{"dataset": "short read English sentences (LibriTTS-R)", "time_shift_ms": 100, "n_mels": 80, "hop_length": 160, "win_length": 512, "optimizer": "adamw", "lr": 0.0015, "gradient_noise": 0.3, "ema_decay": 0.995, "steps": 20600, "batch_size": 64, "lr_schedule": "cosine", "final_lr_fraction": 0}
Rows from block 2 of a small multi-label audio tagger, named by matrix and row number. Each number is 128 + 24 x the weight over its row's rms, rounded and kept within 0 to 255. All counts start at 0. Numbers have three digits each.
After each channel's rows are labels from the 100 clips, of 14976, where the channel reaches its highest value: "responds to" is what is common among them. Only what is clearly more common there than usual is listed. The data: short read English sentences (LibriTTS-R).
# conv: width-3 conv, dilation 2 (model.blocks.2.conv.weight, 128x128x3, each kernel summed), inputs 0-127

conv.101:123129100104133103090150102149126119138112129108126106126145108116109105142134119105099144154139138078108107095097107101100138170101137112132133105053124156168109119104141141124084113082142134132118157134115100151133097136103113114109098131113138088169170173128141117130103157074117152115074144107091146131103114149145140135150163155108100090112151141121141066116114127113113151144106
responds to: the word "was"

conv.18:110123125110110107107155095118087172098119132152130138115141158102117081099087118148143141136155061146135145165104099097126106131118149136133117160136099081107132138118159142137151158123144116132113131119150126140129084117132129115086073110133135133095104120148083127113141094092167110139136142142153123143134135144098159153149139128094111147102149151111143077097077098127116085175156
responds to: voice: male

conv.0:134118119125134124090172149103114146117117132124108155132166103122077117109119126141112090118106111085121107135137098134116128133118134173124123079052146132124106126096074143136131084149076128153122081128102095134112144111089071153121094122070099140132115158152147110083126150075109151106102143173131134141138100144126146099122142130113145118119122118120112148137149110145127136097114
responds to: voice: female; the word "of"

conv.121:173138111134137119115148095133111153126125151133149105075127108084123085116135145095098113144163120139075159107127100159156105128112127134098076134143115131135118042126157129132139136122126134157159146103161136110118133138110117103136105090139120175112081152125105127136138129143147132133123155157111096117128121103097126154142177097179075157149135103131141115129122089106096151154118
responds to: text has "not"

conv.69:109119054118150139144139119126126144094146139106126087148134081079143127149136160140132104138119133106133090112171134125132097172149106161121081147111081146148125097120061135084122127140112140164109174126150108109096126128109137129131111124136133119093112156143083147096081133106120100142121107122120141081148164113127110112135134142117145095128105130119108113159078150173123144122150
responds to: the word "was"

conv.14:119136131079144164138123123146149161128110090128102118142127112092103140131093084103136149135137076133128105100144168119148118128138101060139095106082102161121124115108178123122104130116137122140107109084132086111119146134118100174087097147135133137109141109101116141106082110136108093112116116137102134069132176123132123144133110143107093158135096122125127105136138164089122155084108
responds to: voice: male

conv.88:138145101119131146133097076097134171130093141133138105129097095130125170129101139131146149135152106136124141100117167097106146139130107115129171114112156127139121179095103115146118132142125121116130112157092114161144143110131109112069084151147110154125122143123149104139115094123126099117056141091088156054137126133109052107134140120130153134113122095147130111136127098089124113124140
responds to: the word "he"

conv.16:136101117100134143163134095129080146147148132129101145093149077109108085126133096132166142132098133096113132126116093137128137161117088148129105130095130123146153087160089153153126098099124136113137135138139152140141110145114062102099112133176080178122101173131099131148111151114137123110142152158124094151143108099146125134151150135074144147124130115085133119128082131112088139151096
responds to: voice: male

conv.86:056103117112165120123124176138103102132134105119116110132156126105160061151098137099157080151150152135129155112131111143123143100132159137124152110083143141144127137063107111119145128156133115088080110126166116118170151134122139138145115114087134125124121110130122112121121125126126126113137161078131075126105105115101097156080145132102109170126089089102127135094136135119104134106112
responds to: voice: male

conv.109:134111048129125147115108167131112129128167140109125146161178131129132136109138152137107092110104089087150132139155117118149135100099121139114072110144149132126103079142072154092105107129112121166103149135146087118110121121142119077166113113099119139133099145115111138113133155117102161108152141120139169069141110092099152121153105138160143117110157077128151121116134145107130144129111
responds to: voice: female

conv.48:130101154060137111119124143112153135165105117104153130114089070134129133107154144146137150152121139112143118160081104094123125132147122149157143163127129117138145095074091142114126080127147148138121111126093164105121094124153164142118119123160129125137110196105137109175117124127139130098091147147146124160123090148161102116114128081130171114142077150138112113104135104109093147134101
responds to: voice: male; the word "was"; the word "would"

conv.81:136145086162129097111112098109162129144083139149167139137132138125129124096163122133149111141103129101088071126098144178147146143101120112118115131155162120067137148118133129106084112114107137119105147112151130126113147145148141137170100140150121102132109122153170139180139101099084136116164138111130123123090131114087154119116129108097116100097178153125157118141060135113147122156100
responds to: the word "to"

conv.15:117120117122118086097142121133093110138115132097101095146152139115095119097138154126136090121106151144074137118087152122122138116094107140114127143147133140157115122119102123074114154074104117139136139125085075120134159149150139135138099115118078115138139078109098138111109099110110142110122134106062068151157149114143096111118159143100117152126098144141078088111119155112092143121104
responds to: the word "was"

conv.13:155117125113130071120148113148062125140154118148132165098105141100106168114142131152159134089156126142143102088124146106110068209106153142133089098116112093133081112120144147117113116087090146123121130102144121137122132109106126118099100146104113085114120153136112094134083143128103136122092144126123125146104134149174109135108136120138110130126095154159138133142118117126085147094102
responds to: the word "what"

conv.46:137109107111129104119138083115141150088059120118104106146157179122153126131122118154117093113112138161094145127108136115140090120088151069116140140117081106128115119173091127146101146127123143140147112108072126134109111136120137130112166113105152142135152113124104101150088057120141140118081149101139152136104158121116137127123141146110119110092146119131130136129109114074133131063115
responds to: the word "to"

conv.58:105119145120119148093100096120119135131140098090107190117118127116085131124122065143190172131157133090141094126092120124104150112187134143097140103131144093126133070109150113136126116100126120140120093089144156138170103123140092156113123116135110135126095109122122099152134150171114105121160150138148074125110101098120128149128134067093128132134120123138108108114140105110108120142142
responds to: voice: female

conv.73:110122092093171116113132179123117156097120128150114163122150141109146085170121076105126079113124116110113153159097089138150123132136117159130056113150090097118148114089128097152107145157124170112115146103129121178138090151117160141147111124112135080131105132100135135126129139164124124139119096128071111123162140152134094133100126168102122123125092124136145131117147137143088106135139
responds to: voice: male; the word "was"