config.yaml
arch: "tdnn"
model: "multi-label audio tagger"
dataset: "short read English sentences (LibriTTS-R)"
train_examples: 26041
time_shift_ms: 100
n_mels: 80
hop_length: 160
input: "log_mel"
spec_augment: false
win_length: 512
norm: "batchnorm"
activation: "gelu"
padding_mode: "reflect"
depths: [16]
kernel_size: 3
stem: "single"
widths: [128]
num_labels: 200
init: "torch_default"
optimizer: "adamw"
lr: 0.0015
beta1: 0.9
beta2: 0.98
eps: 1e-10
gradient_noise: 0.3
ema_decay: 0.995
steps: 20600
batch_size: 64
epochs: 50.6
lr_schedule: "cosine"
final_lr_fraction: 0
warmup_steps: 410
weight_decay: 0.3
Rows from block 7 of a small multi-label audio tagger, named by matrix and row number. Each number is 50 + 12 x the weight over its row's rms, rounded and kept within 0 to 99. All counts start at 0.
After each channel's rows are labels from the 100 clips, of 14976, where the channel reaches its highest value: "strongest on" is what is common among them. Only what is clearly more common there than usual is listed. The data: short read English sentences (LibriTTS-R).
# conv: pointwise conv (model.blocks.7.conv.weight, 128x128x1), inputs 0-63

conv.13:50 61 32 54 55 48 40 41 60 59 51 54 60 40 42 55 37 62 49 35 56 42 36 34 37 38 46 47 51 53 48 45 53 34 37 49 62 54 39 17 19 43 55 33 43 33 49 69 52 37 57 49 33 36 64 44 52 54 56 66 57 55 54 66
strongest on: the word "her"; the word "was"

conv.51:33 58 57 48 42 42 49 46 57 61 78 68 45 39 44 60 63 60 60 48 58 50 50 48 49 39 47 51 51 72 54 41 43 18 58 41 53 56 41 24 50 49 45 49 55 47 56 55 55 54 27 74 37 47 43 42 38 27 62 40 22 55 51 65
strongest on: the word "to"; the word "the"

conv.65:53 48 39 47 52 39 29 52 24 53 45 71 51 45 43 53 44 30 55 53 37 44 56 50 38 39 52 48 54 49 25 53 57 50 62 27 33 56 39 32 41 43 59 60 48 50 32 48 54 45 66 45 66 58 57 51 52 50 52 63 32 24 37 63
strongest on: the word "of"

conv.95:35 35 67 30 49 42 53 54 13 59 42 71 47 26 48 33 51 58 24 39 48 33 47 56 49 49 41 59 49 52 50 69 50 59 62 35 48 55 35 51 65 38 57 68 53 65 47 63 45 53 31 65 49 58 37 56 41 50 66 47 53 32 47 70
strongest on: the word "nothing"; the word "think"

conv.39:45 23 43 47 48 61 28 29 79 33 76 54 64 59 35 42 36 41 46 64 51 54 56 57 51 48 54 49 40 35 36 33 36 57 48 40 38 47 42 48 43 37 74 32 54 44 52 33 55 39 56 64 54 47 81 50 38 43 56 35 55 54 56 54
strongest on: the word "was"

conv.108:48 56 59 37 63 48 54 48 51 58 62 54 40 58 53 53 56 35 67 67 64 50 57 42 60 48 54 94 64 62 56 62 49 44 60 61 38 40 64 35 17 66 40 33 48 21 42 61 41 54 49 60 43 68 45 57 48 37 28 44 38 57 50 49
strongest on: the word "said"

conv.106:30 57 32 52 58 55 41 46 22 59 47 55 64 55 34 42 26 60 56 34 49 53 47 40 55 56 42 44 42 60 45 49 44 46 48 42 49 58 63 46 62 40 57 33 53 42 49 39 66 54 67 66 39 75 54 35 32 50 55 60 57 29 36 45
strongest on: the word "was"

conv.114:54 46 58 40 59 40 32 29 39 60 70 54 40 58 76 55 38 55 36 52 42 67 44 41 53 49 66 57 57 44 40 60 58 43 51 55 52 48 49 62 56 38 49 42 54 39 51 36 44 43 31 74 43 54 43 46 50 39 61 38 45 64 51 30
strongest on: the word "the"

conv.20:59 69 52 44 35 68 69 53 54 64 71 59 38 54 40 64 38 55 77 58 66 40 48 52 20 47 61 48 37 40 63 40 38 54 45 41 68 69 41 18 48 50 56 56 36 56 57 54 55 50 58 34 44 49 52 45 53 36 48 61 59 47 45 26
strongest on: the word "he"; the word "is"

conv.68:63 52 52 58 37 61 51 47 40 37 56 57 51 28 58 48 58 35 27 58 48 40 52 75 62 45 44 60 24 60 48 68 35 40 30 41 39 51 28 52 56 34 25 58 45 30 45 28 30 60 18 56 44 32 41 39 46 51 47 59 53 51 55 50
strongest on: the word "be"

conv.10:47 57 31 32 54 58 62 45 49 49 40 39 54 47 52 54 44 59 47 63 41 34 55 63 52 52 57 38 42 21 52 40 61 62 43 33 55 61 30 27 46 41 51 48 45 51 33 39 59 23 34 45 49 58 64 46 36 56 60 45 64 16 37 54
strongest on: the word "you"; the word "do"

conv.29:56 54 71 39 48 58 45 50 58 48 58 48 34 28 47 59 47 42 44 68 63 55 51 86 34 31 42 58 41 74 53 61 28 48 43 15 58 42 55 36 48 61 41 58 55 55 50 54 38 25 39 59 66 56 66 45 53 54 37 50 57 44 38 63
strongest on: the word "not"

conv.38:56 47 58 55 42 26 41 36 40 60 62 67 55 34 39 46 26 42 59 47 66 33 53 54 46 46 48 56 32 47 41 68 69 47 50 45 23 50 48 58 65 39 54 27 22 62 59 63 55 43 11 37 43 55 44 62 53 31 67 35 39 51 55 74
strongest on: the word "you"; the word "tell"

conv.101:49 52 38 49 31 41 43 49 64 41 58 54 33 36 41 22 38 64 53 48 41 63 65 53 40 59 51 36 48 57 29 25 47 55 49 42 41 41 49 34 48 62 32 55 54 32 44 75 58 57 56 60 42 50 41 37 68 54 41 70 35 60 34 45
strongest on: the word "you"

conv.71:48 62 19 55 51 38 52 48 66 50 58 70 35 39 35 50 42 53 41 47 42 58 40 66 34 60 47 42 37 49 40 39 36 53 43 21 47 53 70 27 46 51 45 50 37 46 31 60 49 36 43 67 23 30 54 44 50 62 46 51 20 55 33 51
strongest on: the word "do"; the word "you"

conv.49:45 41 48 50 52 59 31 51 54 47 53 58 36 66 46 67 38 40 60 47 61 44 46 52 51 39 70 63 57 47 62 50 52 51 46 37 44 45 53 56 53 32 56 33 25 52 64 43 52 13 33 39 61 53 47 35 42 29 59 37 51 45 42 75
strongest on: the word "of"

conv.69:52 33 44 59 48 43 39 22 40 49 51 70 42 34 38 39 44 53 41 43 65 30 16 45 61 33 28 54 50 43 41 58 63 55 60 46 34 58 62 40 47 36 47 43 41 63 75 62 56 41 58 51 23 38 50 51 43 47 47 56 58 55 49 63
strongest on: the word "we"; the word "be"

conv.14:33 38 55 29 41 63 36 45 50 46 50 42 38 54 39 59 31 42 34 54 38 60 70 58 39 61 56 52 52 47 39 35 22 34 37 35 23 48 52 36 60 61 51 62 61 40 59 83 51 48 43 45 58 56 60 55 44 37 59 50 40 62 65 40
strongest on: the word "the"

conv.74:68 47 49 29 44 54 64 39 54 58 38 57 67 48 49 37 46 39 50 53 69 62 51 50 50 63 40 44 38 50 67 42 62 67 45 37 63 36 54 48 67 32 34 59 25 60 77 50 50 50 42 45 63 51 43 63 39 62 49 36 29 38 38 51
strongest on: the word "not"

conv.12:40 51 37 51 67 50 50 42 44 53 46 51 22 67 51 49 52 32 52 49 38 68 42 46 35 39 51 56 60 45 53 22 41 57 42 45 54 55 62 47 47 43 73 40 38 41 59 59 57 42 62 21 36 34 28 53 42 36 39 40 74 55 40 55
strongest on: the word "with"; the word "of"

conv.42:44 32 52 55 25 30 31 44 50 49 58 58 31 39 32 56 49 49 63 43 45 61 48 58 56 54 67 60 29 65 47 37 51 46 52 50 35 60 28 46 32 56 58 61 62 65 34 74 66 53 48 56 20 55 71 47 54 58 44 54 33 39 54 66
strongest on: the word "do"

conv.23:62 65 45 59 72 50 36 48 51 49 55 56 38 45 45 61 53 38 42 32 63 58 56 63 39 49 61 35 60 53 28 59 51 38 57 42 39 47 42 60 36 43 64 46 60 66 44 32 54 48 55 59 66 55 50 35 57 59 42 56 66 41 44 58
strongest on: the word "of"; the word "and"

conv.122:56 44 24 59 45 35 51 43 40 53 71 36 48 21 44 48 43 56 42 50 44 63 40 47 21 47 28 47 42 46 33 51 57 23 50 51 46 45 68 41 47 43 35 51 50 65 40 68 34 55 31 52 51 46 50 60 41 67 55 51 64 49 44 58
strongest on: the word "said"

conv.112:52 35 55 55 54 39 39 49 48 59 57 32 62 45 35 32 42 59 60 58 50 34 58 45 73 54 42 53 27 15 25 64 38 44 40 45 55 45 41 33 35 47 41 26 59 38 36 44 58 70 52 67 60 68 51 45 45 38 55 69 53 41 50 60
strongest on: the word "i"; the word "she"

conv.32:55 46 35 53 45 58 49 21 63 60 41 41 23 61 46 62 48 35 41 58 59 43 69 50 43 43 34 43 39 25 46 42 44 37 46 43 61 59 52 53 38 36 56 48 43 50 51 30 47 42 39 32 30 28 34 57 31 47 48 59 58 42 59 30
strongest on: the word "not"

conv.36:49 43 50 45 35 36 50 71 34 55 47 49 59 33 68 37 58 35 63 40 36 62 38 35 34 68 63 48 38 40 41 49 59 48 62 48 54 64 57 55 52 23 66 33 44 59 42 34 51 56 54 39 61 57 62 69 38 52 55 66 26 39 50 74
strongest on: the word "him"

conv.94:62 72 56 46 43 53 61 57 44 44 58 76 39 41 57 64 60 44 57 55 39 52 52 62 47 49 34 53 47 72 50 49 48 38 57 38 52 33 56 37 72 58 55 75 37 43 60 50 44 31 46 34 68 44 47 46 60 54 35 54 48 47 52 45
strongest on: the word "very"

conv.83:24 58 49 59 56 36 46 59 40 63 56 28 63 52 68 47 68 46 21 41 46 53 26 39 54 56 30 63 35 70 45 40 65 50 40 38 51 71 58 57 61 56 41 27 34 38 55 56 58 41 47 56 46 61 42 65 58 42 52 68 50 60 54 50
strongest on: the word "had"; the word "yes"

conv.11:49 44 64 33 46 17 56 61 42 46 37 55 61 36 39 57 51 32 52 34 67 24 55 53 36 61 56 57 38 37 41 58 45 25 54 68 49 41 61 47 28 54 38 46 40 40 62 65 50 31 46 57 32 58 50 45 43 29 57 49 44 60 51 62
strongest on: voice: female

conv.124:58 67 55 39 36 73 28 39 61 43 62 56 53 48 34 28 23 46 66 53 43 49 54 60 59 35 46 27 39 44 53 56 42 38 40 39 48 48 64 37 49 38 44 48 46 48 51 44 54 54 49 54 51 67 52 55 70 50 51 56 32 48 30 43
strongest on: the word "he"

conv.109:41 28 45 34 55 50 48 45 64 61 47 34 14 51 51 57 35 58 51 45 54 62 52 65 24 54 47 54 30 41 56 46 54 57 61 46 50 33 58 54 46 39 45 64 59 24 50 49 31 38 41 60 41 50 64 69 27 57 65 42 43 51 37 57
strongest on: the word "the"

conv.105:46 47 34 42 55 53 70 63 47 61 58 42 23 68 60 59 66 64 41 58 49 45 53 52 47 42 72 47 54 47 51 55 68 74 44 29 39 47 55 57 55 58 48 65 37 44 32 37 33 36 41 62 54 49 53 58 39 33 61 38 68 53 61 48
strongest on: the word "looked"; the word "at"

conv.98:17 64 62 38 57 26 60 60 38 64 51 54 61 61 42 58 42 38 36 42 50 30 50 59 40 50 46 60 63 38 53 37 63 42 74 56 50 56 47 45 44 50 10 44 60 28 69 57 59 55 44 31 46 61 40 48 38 42 48 60 42 52 58 40
strongest on: the word "is"; the word "it"

conv.2:62 35 49 46 46 46 52 48 54 47 67 22 28 57 44 58 59 43 65 57 57 47 55 62 56 36 50 60 50 39 41 46 40 47 40 40 43 46 32 51 27 74 50 65 24 41 35 37 27 36 48 41 36 51 48 31 56 44 42 44 57 56 49 68
strongest on: the word "i"; the word "my"

conv.34:52 40 33 60 61 29 53 42 46 47 57 67 48 76 55 60 59 36 46 67 47 41 40 49 41 43 55 65 48 63 59 56 36 44 29 39 46 35 27 55 38 42 55 45 49 37 50 60 47 54 48 61 55 39 48 44 59 40 61 29 35 74 61 35
strongest on: the word "the"

conv.82:33 70 56 48 41 65 72 63 48 41 51 32 39 56 36 40 49 48 68 67 42 42 59 57 42 49 51 65 33 49 42 34 26 21 47 32 52 44 50 33 53 42 62 46 52 27 32 42 51 46 44 47 37 58 49 36 73 24 71 55 61 23 58 56
strongest on: the word "said"

conv.127:43 51 48 43 44 55 43 61 42 16 72 49 41 43 45 45 44 51 41 49 54 62 52 58 69 50 50 55 20 42 51 53 34 50 49 50 28 29 48 33 39 42 62 41 65 38 68 44 39 68 39 78 54 49 43 44 39 40 43 58 26 43 32 32
strongest on: the word "i"; the word "shall"

conv.57:73 33 19 37 68 52 50 46 56 42 52 38 38 49 58 36 53 42 62 44 63 56 60 55 47 60 63 51 53 49 40 61 40 53 45 27 60 36 46 46 33 28 44 44 48 44 48 45 49 41 43 44 54 46 57 27 58 60 57 39 33 59 37 31
strongest on: the word "not"

conv.118:25 45 53 53 53 33 58 56 50 66 36 27 57 55 47 16 44 63 39 44 76 59 41 59 24 56 59 71 57 55 60 58 51 57 58 59 52 49 68 55 45 36 22 53 50 52 40 61 53 54 40 61 36 57 41 58 56 30 35 54 31 55 38 37
strongest on: the word "said"

conv.25:38 67 52 58 45 67 55 51 37 49 55 64 54 52 58 53 41 37 53 33 43 27 49 38 46 37 44 73 33 41 42 64 49 45 48 29 32 38 57 26 49 52 19 42 30 55 67 50 49 52 42 33 37 60 36 42 34 17 50 57 63 26 43 52
strongest on: the word "had"; the word "said"

conv.89:35 48 44 39 58 46 49 28 48 54 65 48 57 46 49 51 46 26 39 40 46 61 72 57 43 42 23 48 47 62 61 40 31 47 60 36 39 38 51 28 55 52 53 79 47 57 34 61 57 39 57 66 64 67 48 54 36 52 50 47 62 50 54 49
strongest on: the word "the"

conv.96:55 60 45 39 50 57 28 21 55 57 51 62 49 35 48 42 26 51 61 66 41 60 65 53 62 46 52 47 25 28 43 62 58 50 59 59 30 44 70 44 45 31 61 49 41 68 47 51 28 31 32 30 59 49 60 46 58 50 50 39 51 27 59 45
strongest on: the word "much"; the word "my"

conv.107:37 65 52 64 34 66 59 52 66 46 52 32 23 29 52 45 57 44 51 49 43 30 48 46 41 46 28 54 41 50 55 55 47 37 38 50 63 41 48 34 35 44 34 53 54 55 35 50 46 44 59 48 50 51 25 58 45 50 69 55 63 38 73 44
strongest on: the word "very"

conv.50:35 64 52 46 58 41 50 54 29 59 32 65 63 43 50 71 42 31 47 36 33 72 52 33 44 66 38 55 42 50 69 53 45 58 39 56 64 45 41 36 56 63 38 51 66 58 53 60 53 45 60 41 49 75 41 35 44 41 36 39 64 52 37 70
strongest on: the word "i"

conv.104:53 49 66 64 49 56 36 29 70 48 52 47 51 71 44 43 27 63 56 56 47 46 44 57 49 61 52 39 57 41 51 44 31 53 34 46 43 61 66 34 17 47 42 29 54 46 45 52 55 60 41 64 36 67 48 36 60 71 39 72 53 69 43 43
strongest on: the word "what"; the word "you"

conv.3:56 33 41 52 51 39 43 50 53 41 49 57 56 47 33 39 54 55 35 61 62 17 56 74 31 51 38 57 48 40 47 35 58 53 48 44 67 38 56 35 62 40 68 39 44 56 59 56 64 65 72 45 48 46 69 56 51 28 43 44 53 52 67 33
strongest on: the word "was"; the word "with"

conv.31:54 38 34 22 56 64 29 17 53 58 78 56 41 41 39 23 55 62 53 47 53 67 52 62 59 51 53 46 49 37 54 51 52 46 67 43 40 61 63 44 62 45 41 52 44 39 33 46 35 58 37 61 45 46 49 56 34 57 69 36 51 64 22 76
strongest on: the word "the"

conv.43:55 46 71 32 35 55 37 51 40 43 38 52 34 44 56 58 65 39 34 66 55 47 45 65 57 45 55 39 15 54 56 56 51 40 52 34 42 21 51 46 35 49 62 56 44 57 66 65 16 34 27 43 53 34 54 37 53 48 55 58 52 40 68 42
strongest on: the word "be"; the word "to"

conv.97:59 51 44 54 45 32 50 53 63 64 76 34 55 11 28 47 44 60 62 35 41 48 45 62 46 24 26 42 43 63 49 54 64 55 51 38 56 51 53 43 36 42 53 35 61 20 38 63 51 53 51 41 68 43 26 63 60 69 47 77 56 40 47 59
strongest on: the word "her"

conv.79:38 62 71 53 49 67 53 34 52 48 65 27 39 55 29 48 45 38 54 59 45 52 38 57 62 62 46 56 36 60 68 36 51 40 45 39 66 73 61 42 61 46 55 58 45 61 46 57 61 34 52 39 34 53 41 55 71 49 47 56 55 60 58 57
strongest on: the word "it"; the word "but"

conv.91:44 30 36 53 57 49 30 39 72 46 53 58 55 49 40 19 55 41 44 55 47 01 47 44 47 49 33 52 20 33 35 56 49 42 57 34 20 44 56 41 55 34 44 43 41 35 43 37 66 58 51 54 37 39 54 56 59 35 35 58 51 46 42 50
strongest on: the word "was"; the word "it"

conv.45:30 54 52 52 71 47 43 86 49 59 40 41 47 46 57 51 61 50 15 52 32 60 58 41 57 66 56 60 39 47 41 48 49 65 60 39 50 51 64 34 29 29 47 48 61 49 51 51 49 60 62 53 37 30 67 63 56 49 69 63 19 18 52 42
strongest on: the word "for"

conv.111:53 48 37 60 36 40 55 69 60 43 48 62 65 64 28 42 41 07 47 54 43 39 49 53 51 37 61 36 55 58 47 53 46 60 68 51 59 58 39 56 49 51 65 63 48 63 16 36 47 46 37 71 73 47 55 54 59 56 62 44 36 46 67 64
strongest on: the word "from"

conv.115:61 16 36 51 55 45 48 35 49 63 65 51 51 42 44 46 53 68 38 59 52 51 33 67 23 38 52 59 50 51 37 48 51 47 47 30 58 51 52 51 46 47 50 45 42 47 62 56 36 60 44 58 48 39 45 42 45 43 47 60 51 50 32 40
strongest on: the word "with"

conv.123:54 31 41 51 55 60 56 26 53 54 43 44 36 47 36 48 56 47 28 37 62 60 48 46 36 55 63 29 56 65 33 46 41 36 32 31 51 45 41 50 55 38 45 49 44 47 51 42 34 62 50 82 47 52 39 52 60 69 62 59 53 54 43 46
strongest on: the word "you"

conv.9:55 52 86 41 35 39 62 33 51 59 51 69 37 37 38 29 40 47 34 60 49 32 52 54 39 67 61 56 49 36 76 57 38 70 64 68 31 49 49 55 49 50 55 43 63 50 59 48 19 50 25 64 27 58 54 45 54 34 40 50 57 53 54 59
strongest on: the word "but"

conv.16:50 50 36 48 50 46 50 52 56 47 78 48 45 33 62 32 21 39 57 51 34 58 53 52 30 57 67 58 35 47 29 21 17 34 48 48 43 66 55 41 45 32 80 47 56 46 27 35 59 53 37 56 53 48 56 46 75 48 47 55 30 51 38 48
strongest on: the word "to"; the word "the"

conv.76:58 55 26 55 33 50 34 54 26 45 14 61 57 62 57 55 57 40 37 27 42 52 36 44 35 41 44 42 47 56 56 40 59 33 50 40 47 31 48 40 53 42 59 46 33 30 48 33 40 38 55 60 76 34 67 63 70 59 55 61 53 47 44 62
strongest on: the word "from"; the word "something"

conv.40:60 32 53 52 51 39 32 46 47 71 66 44 57 49 59 48 48 43 50 47 73 52 46 72 58 54 45 53 26 30 49 65 36 37 63 37 37 43 58 27 62 38 50 48 50 44 59 46 56 46 68 48 52 63 60 49 24 40 38 46 64 59 15 34
strongest on: the word "was"

conv.78:53 54 40 42 64 54 52 60 52 31 47 40 48 29 25 44 40 61 53 59 40 40 71 42 67 52 45 33 51 36 29 58 39 67 64 42 43 30 31 31 41 65 58 48 57 41 52 68 59 59 52 47 55 58 52 46 53 40 55 59 43 29 40 49
strongest on: the word "for"

conv.46:56 55 60 59 34 47 43 72 42 35 52 40 51 58 39 40 49 53 25 46 64 10 44 60 56 61 57 63 46 21 48 50 56 51 53 45 44 56 73 54 45 42 44 21 58 70 47 49 56 59 57 71 50 47 51 36 63 46 48 45 58 49 57 23
strongest on: the word "much"; the word "was"

conv.75:58 57 57 46 54 65 43 33 50 49 39 55 46 61 59 52 21 51 57 43 38 34 39 33 44 37 45 43 31 52 42 75 49 55 53 27 44 46 64 25 41 12 45 50 54 45 66 51 46 55 52 37 57 65 44 52 32 38 53 55 52 45 38 54
strongest on: the word "he"

conv.80:41 60 57 71 60 48 59 48 66 42 49 39 48 62 47 35 51 62 60 37 59 42 50 57 53 46 08 46 53 71 61 39 50 65 58 57 50 33 40 50 48 38 58 44 61 29 53 53 39 44 57 43 42 33 27 59 53 67 32 68 58 31 57 37
strongest on: the word "it"

conv.125:64 37 26 28 61 36 48 44 28 79 54 48 69 44 34 34 35 60 36 49 47 51 48 58 38 47 56 71 57 24 64 50 49 51 50 43 34 19 53 56 71 47 58 58 29 41 49 49 49 63 55 56 47 42 51 49 41 52 46 54 48 38 45 64
strongest on: the word "with"; the word "nothing"

conv.18:36 44 39 53 53 64 32 56 50 42 46 41 37 43 14 50 47 28 49 43 43 41 51 43 51 50 55 48 54 38 37 20 37 69 50 60 54 30 43 37 41 35 81 54 61 19 41 58 51 57 58 48 37 48 43 56 59 54 38 60 45 38 22 35
strongest on: the word "of"; the word "you"; the word "have"

conv.30:52 66 46 41 39 65 59 40 33 70 31 54 44 58 44 52 68 42 64 51 49 51 44 45 38 34 45 61 47 36 59 53 66 46 39 50 35 48 64 42 24 59 54 49 32 41 37 62 60 42 57 63 47 65 38 63 71 49 66 66 61 35 52 30
strongest on: the word "it"

conv.100:48 41 32 43 58 47 47 66 45 43 71 63 65 48 51 54 56 23 35 55 48 36 53 47 74 59 61 56 57 38 49 51 35 34 52 55 38 45 45 27 74 55 26 57 56 32 50 56 53 69 48 41 61 66 58 29 68 59 44 39 51 41 44 35
strongest on: the word "nothing"

conv.52:57 69 49 23 35 41 51 59 64 54 39 46 34 39 31 44 45 69 50 61 59 63 52 35 51 52 64 51 55 75 45 63 38 50 76 52 59 50 47 51 39 63 51 62 42 52 58 55 43 35 52 54 67 60 59 66 48 42 50 35 43 58 42 64
strongest on: the word "i"

conv.126:58 73 43 39 49 60 45 26 71 57 55 43 38 64 54 43 32 62 70 86 36 63 61 35 56 43 53 56 27 30 57 46 49 53 38 40 46 53 63 39 57 56 32 44 36 54 09 55 30 20 42 51 29 40 53 47 70 52 51 54 51 45 53 45
strongest on: the word "my"; the word "i"; the word "was"

conv.119:50 59 34 36 51 55 32 39 53 36 47 43 41 58 59 35 67 32 63 67 43 60 54 49 59 59 54 44 44 44 51 69 68 70 62 36 59 54 48 41 30 57 41 35 35 62 54 55 27 30 49 50 36 53 46 42 42 52 40 56 22 58 39 62
strongest on: the word "with"

conv.22:44 50 26 44 70 37 56 47 66 48 52 35 40 45 51 57 34 67 69 50 54 49 56 50 51 35 64 23 44 50 37 39 58 43 40 54 48 39 59 66 33 47 47 44 49 22 40 20 47 47 44 32 57 55 52 35 65 45 48 49 39 32 46 37
strongest on: the word "was"

conv.86:40 47 37 44 60 79 29 35 59 37 62 54 38 62 55 41 39 62 19 54 35 51 79 41 27 55 42 41 57 36 46 43 59 64 63 29 54 62 49 50 56 32 65 41 48 44 48 40 56 42 45 55 38 56 59 46 60 51 58 62 46 62 53 42
strongest on: the word "what"

conv.59:66 38 45 52 54 44 52 54 70 63 54 59 40 47 38 72 52 34 48 64 67 34 52 54 33 43 61 36 39 63 43 28 65 61 51 25 60 54 47 29 53 32 54 53 59 48 58 52 28 44 20 47 53 48 53 59 29 41 52 39 64 44 43 60
strongest on: the word "my"; the word "of"

conv.110:37 75 59 40 52 67 53 42 63 37 44 47 23 61 46 65 47 69 50 58 40 64 62 63 43 45 37 44 41 18 49 39 51 28 33 53 51 55 49 40 33 58 28 43 49 49 35 59 46 23 35 51 36 41 61 32 61 56 21 69 68 34 32 69
strongest on: the word "i"; the word "was"

conv.21:54 32 34 53 31 61 53 48 23 69 66 40 33 66 51 57 50 45 48 50 49 37 52 59 32 44 56 65 44 62 41 40 45 56 48 42 45 79 55 43 54 67 27 52 33 72 48 39 60 50 68 49 36 41 54 58 66 55 39 66 55 44 37 46
strongest on: the word "we"; the word "with"

conv.93:67 52 59 44 59 54 36 39 53 60 57 51 50 50 39 36 36 50 63 32 71 23 24 60 57 22 41 33 56 49 49 72 33 44 49 49 49 46 45 56 37 33 43 56 66 46 48 57 51 77 46 42 28 67 25 58 38 42 45 63 30 47 47 41
strongest on: the word "he"

conv.64:37 62 30 51 37 46 41 39 49 49 45 80 51 47 47 63 73 41 44 57 49 38 42 49 30 48 78 57 59 48 63 57 51 63 61 29 59 40 39 45 41 45 59 50 36 43 46 53 55 50 35 39 32 62 33 43 48 41 51 49 55 45 57 70
strongest on: the word "of"

conv.55:31 48 55 52 37 78 51 53 28 64 63 47 47 76 54 42 57 63 59 60 41 54 63 50 21 43 41 34 58 49 35 36 40 54 46 38 46 54 54 38 51 58 53 45 53 51 48 42 61 41 69 50 54 51 70 49 65 30 36 56 60 49 53 31
strongest on: the word "but"

conv.27:29 39 45 48 44 58 61 38 57 37 53 48 59 48 32 50 46 30 53 49 38 34 61 69 45 55 59 57 42 46 62 52 46 50 51 37 31 43 25 45 44 17 54 63 53 30 46 56 65 54 46 38 27 49 59 51 53 46 60 38 59 27 61 40
strongest on: the word "good"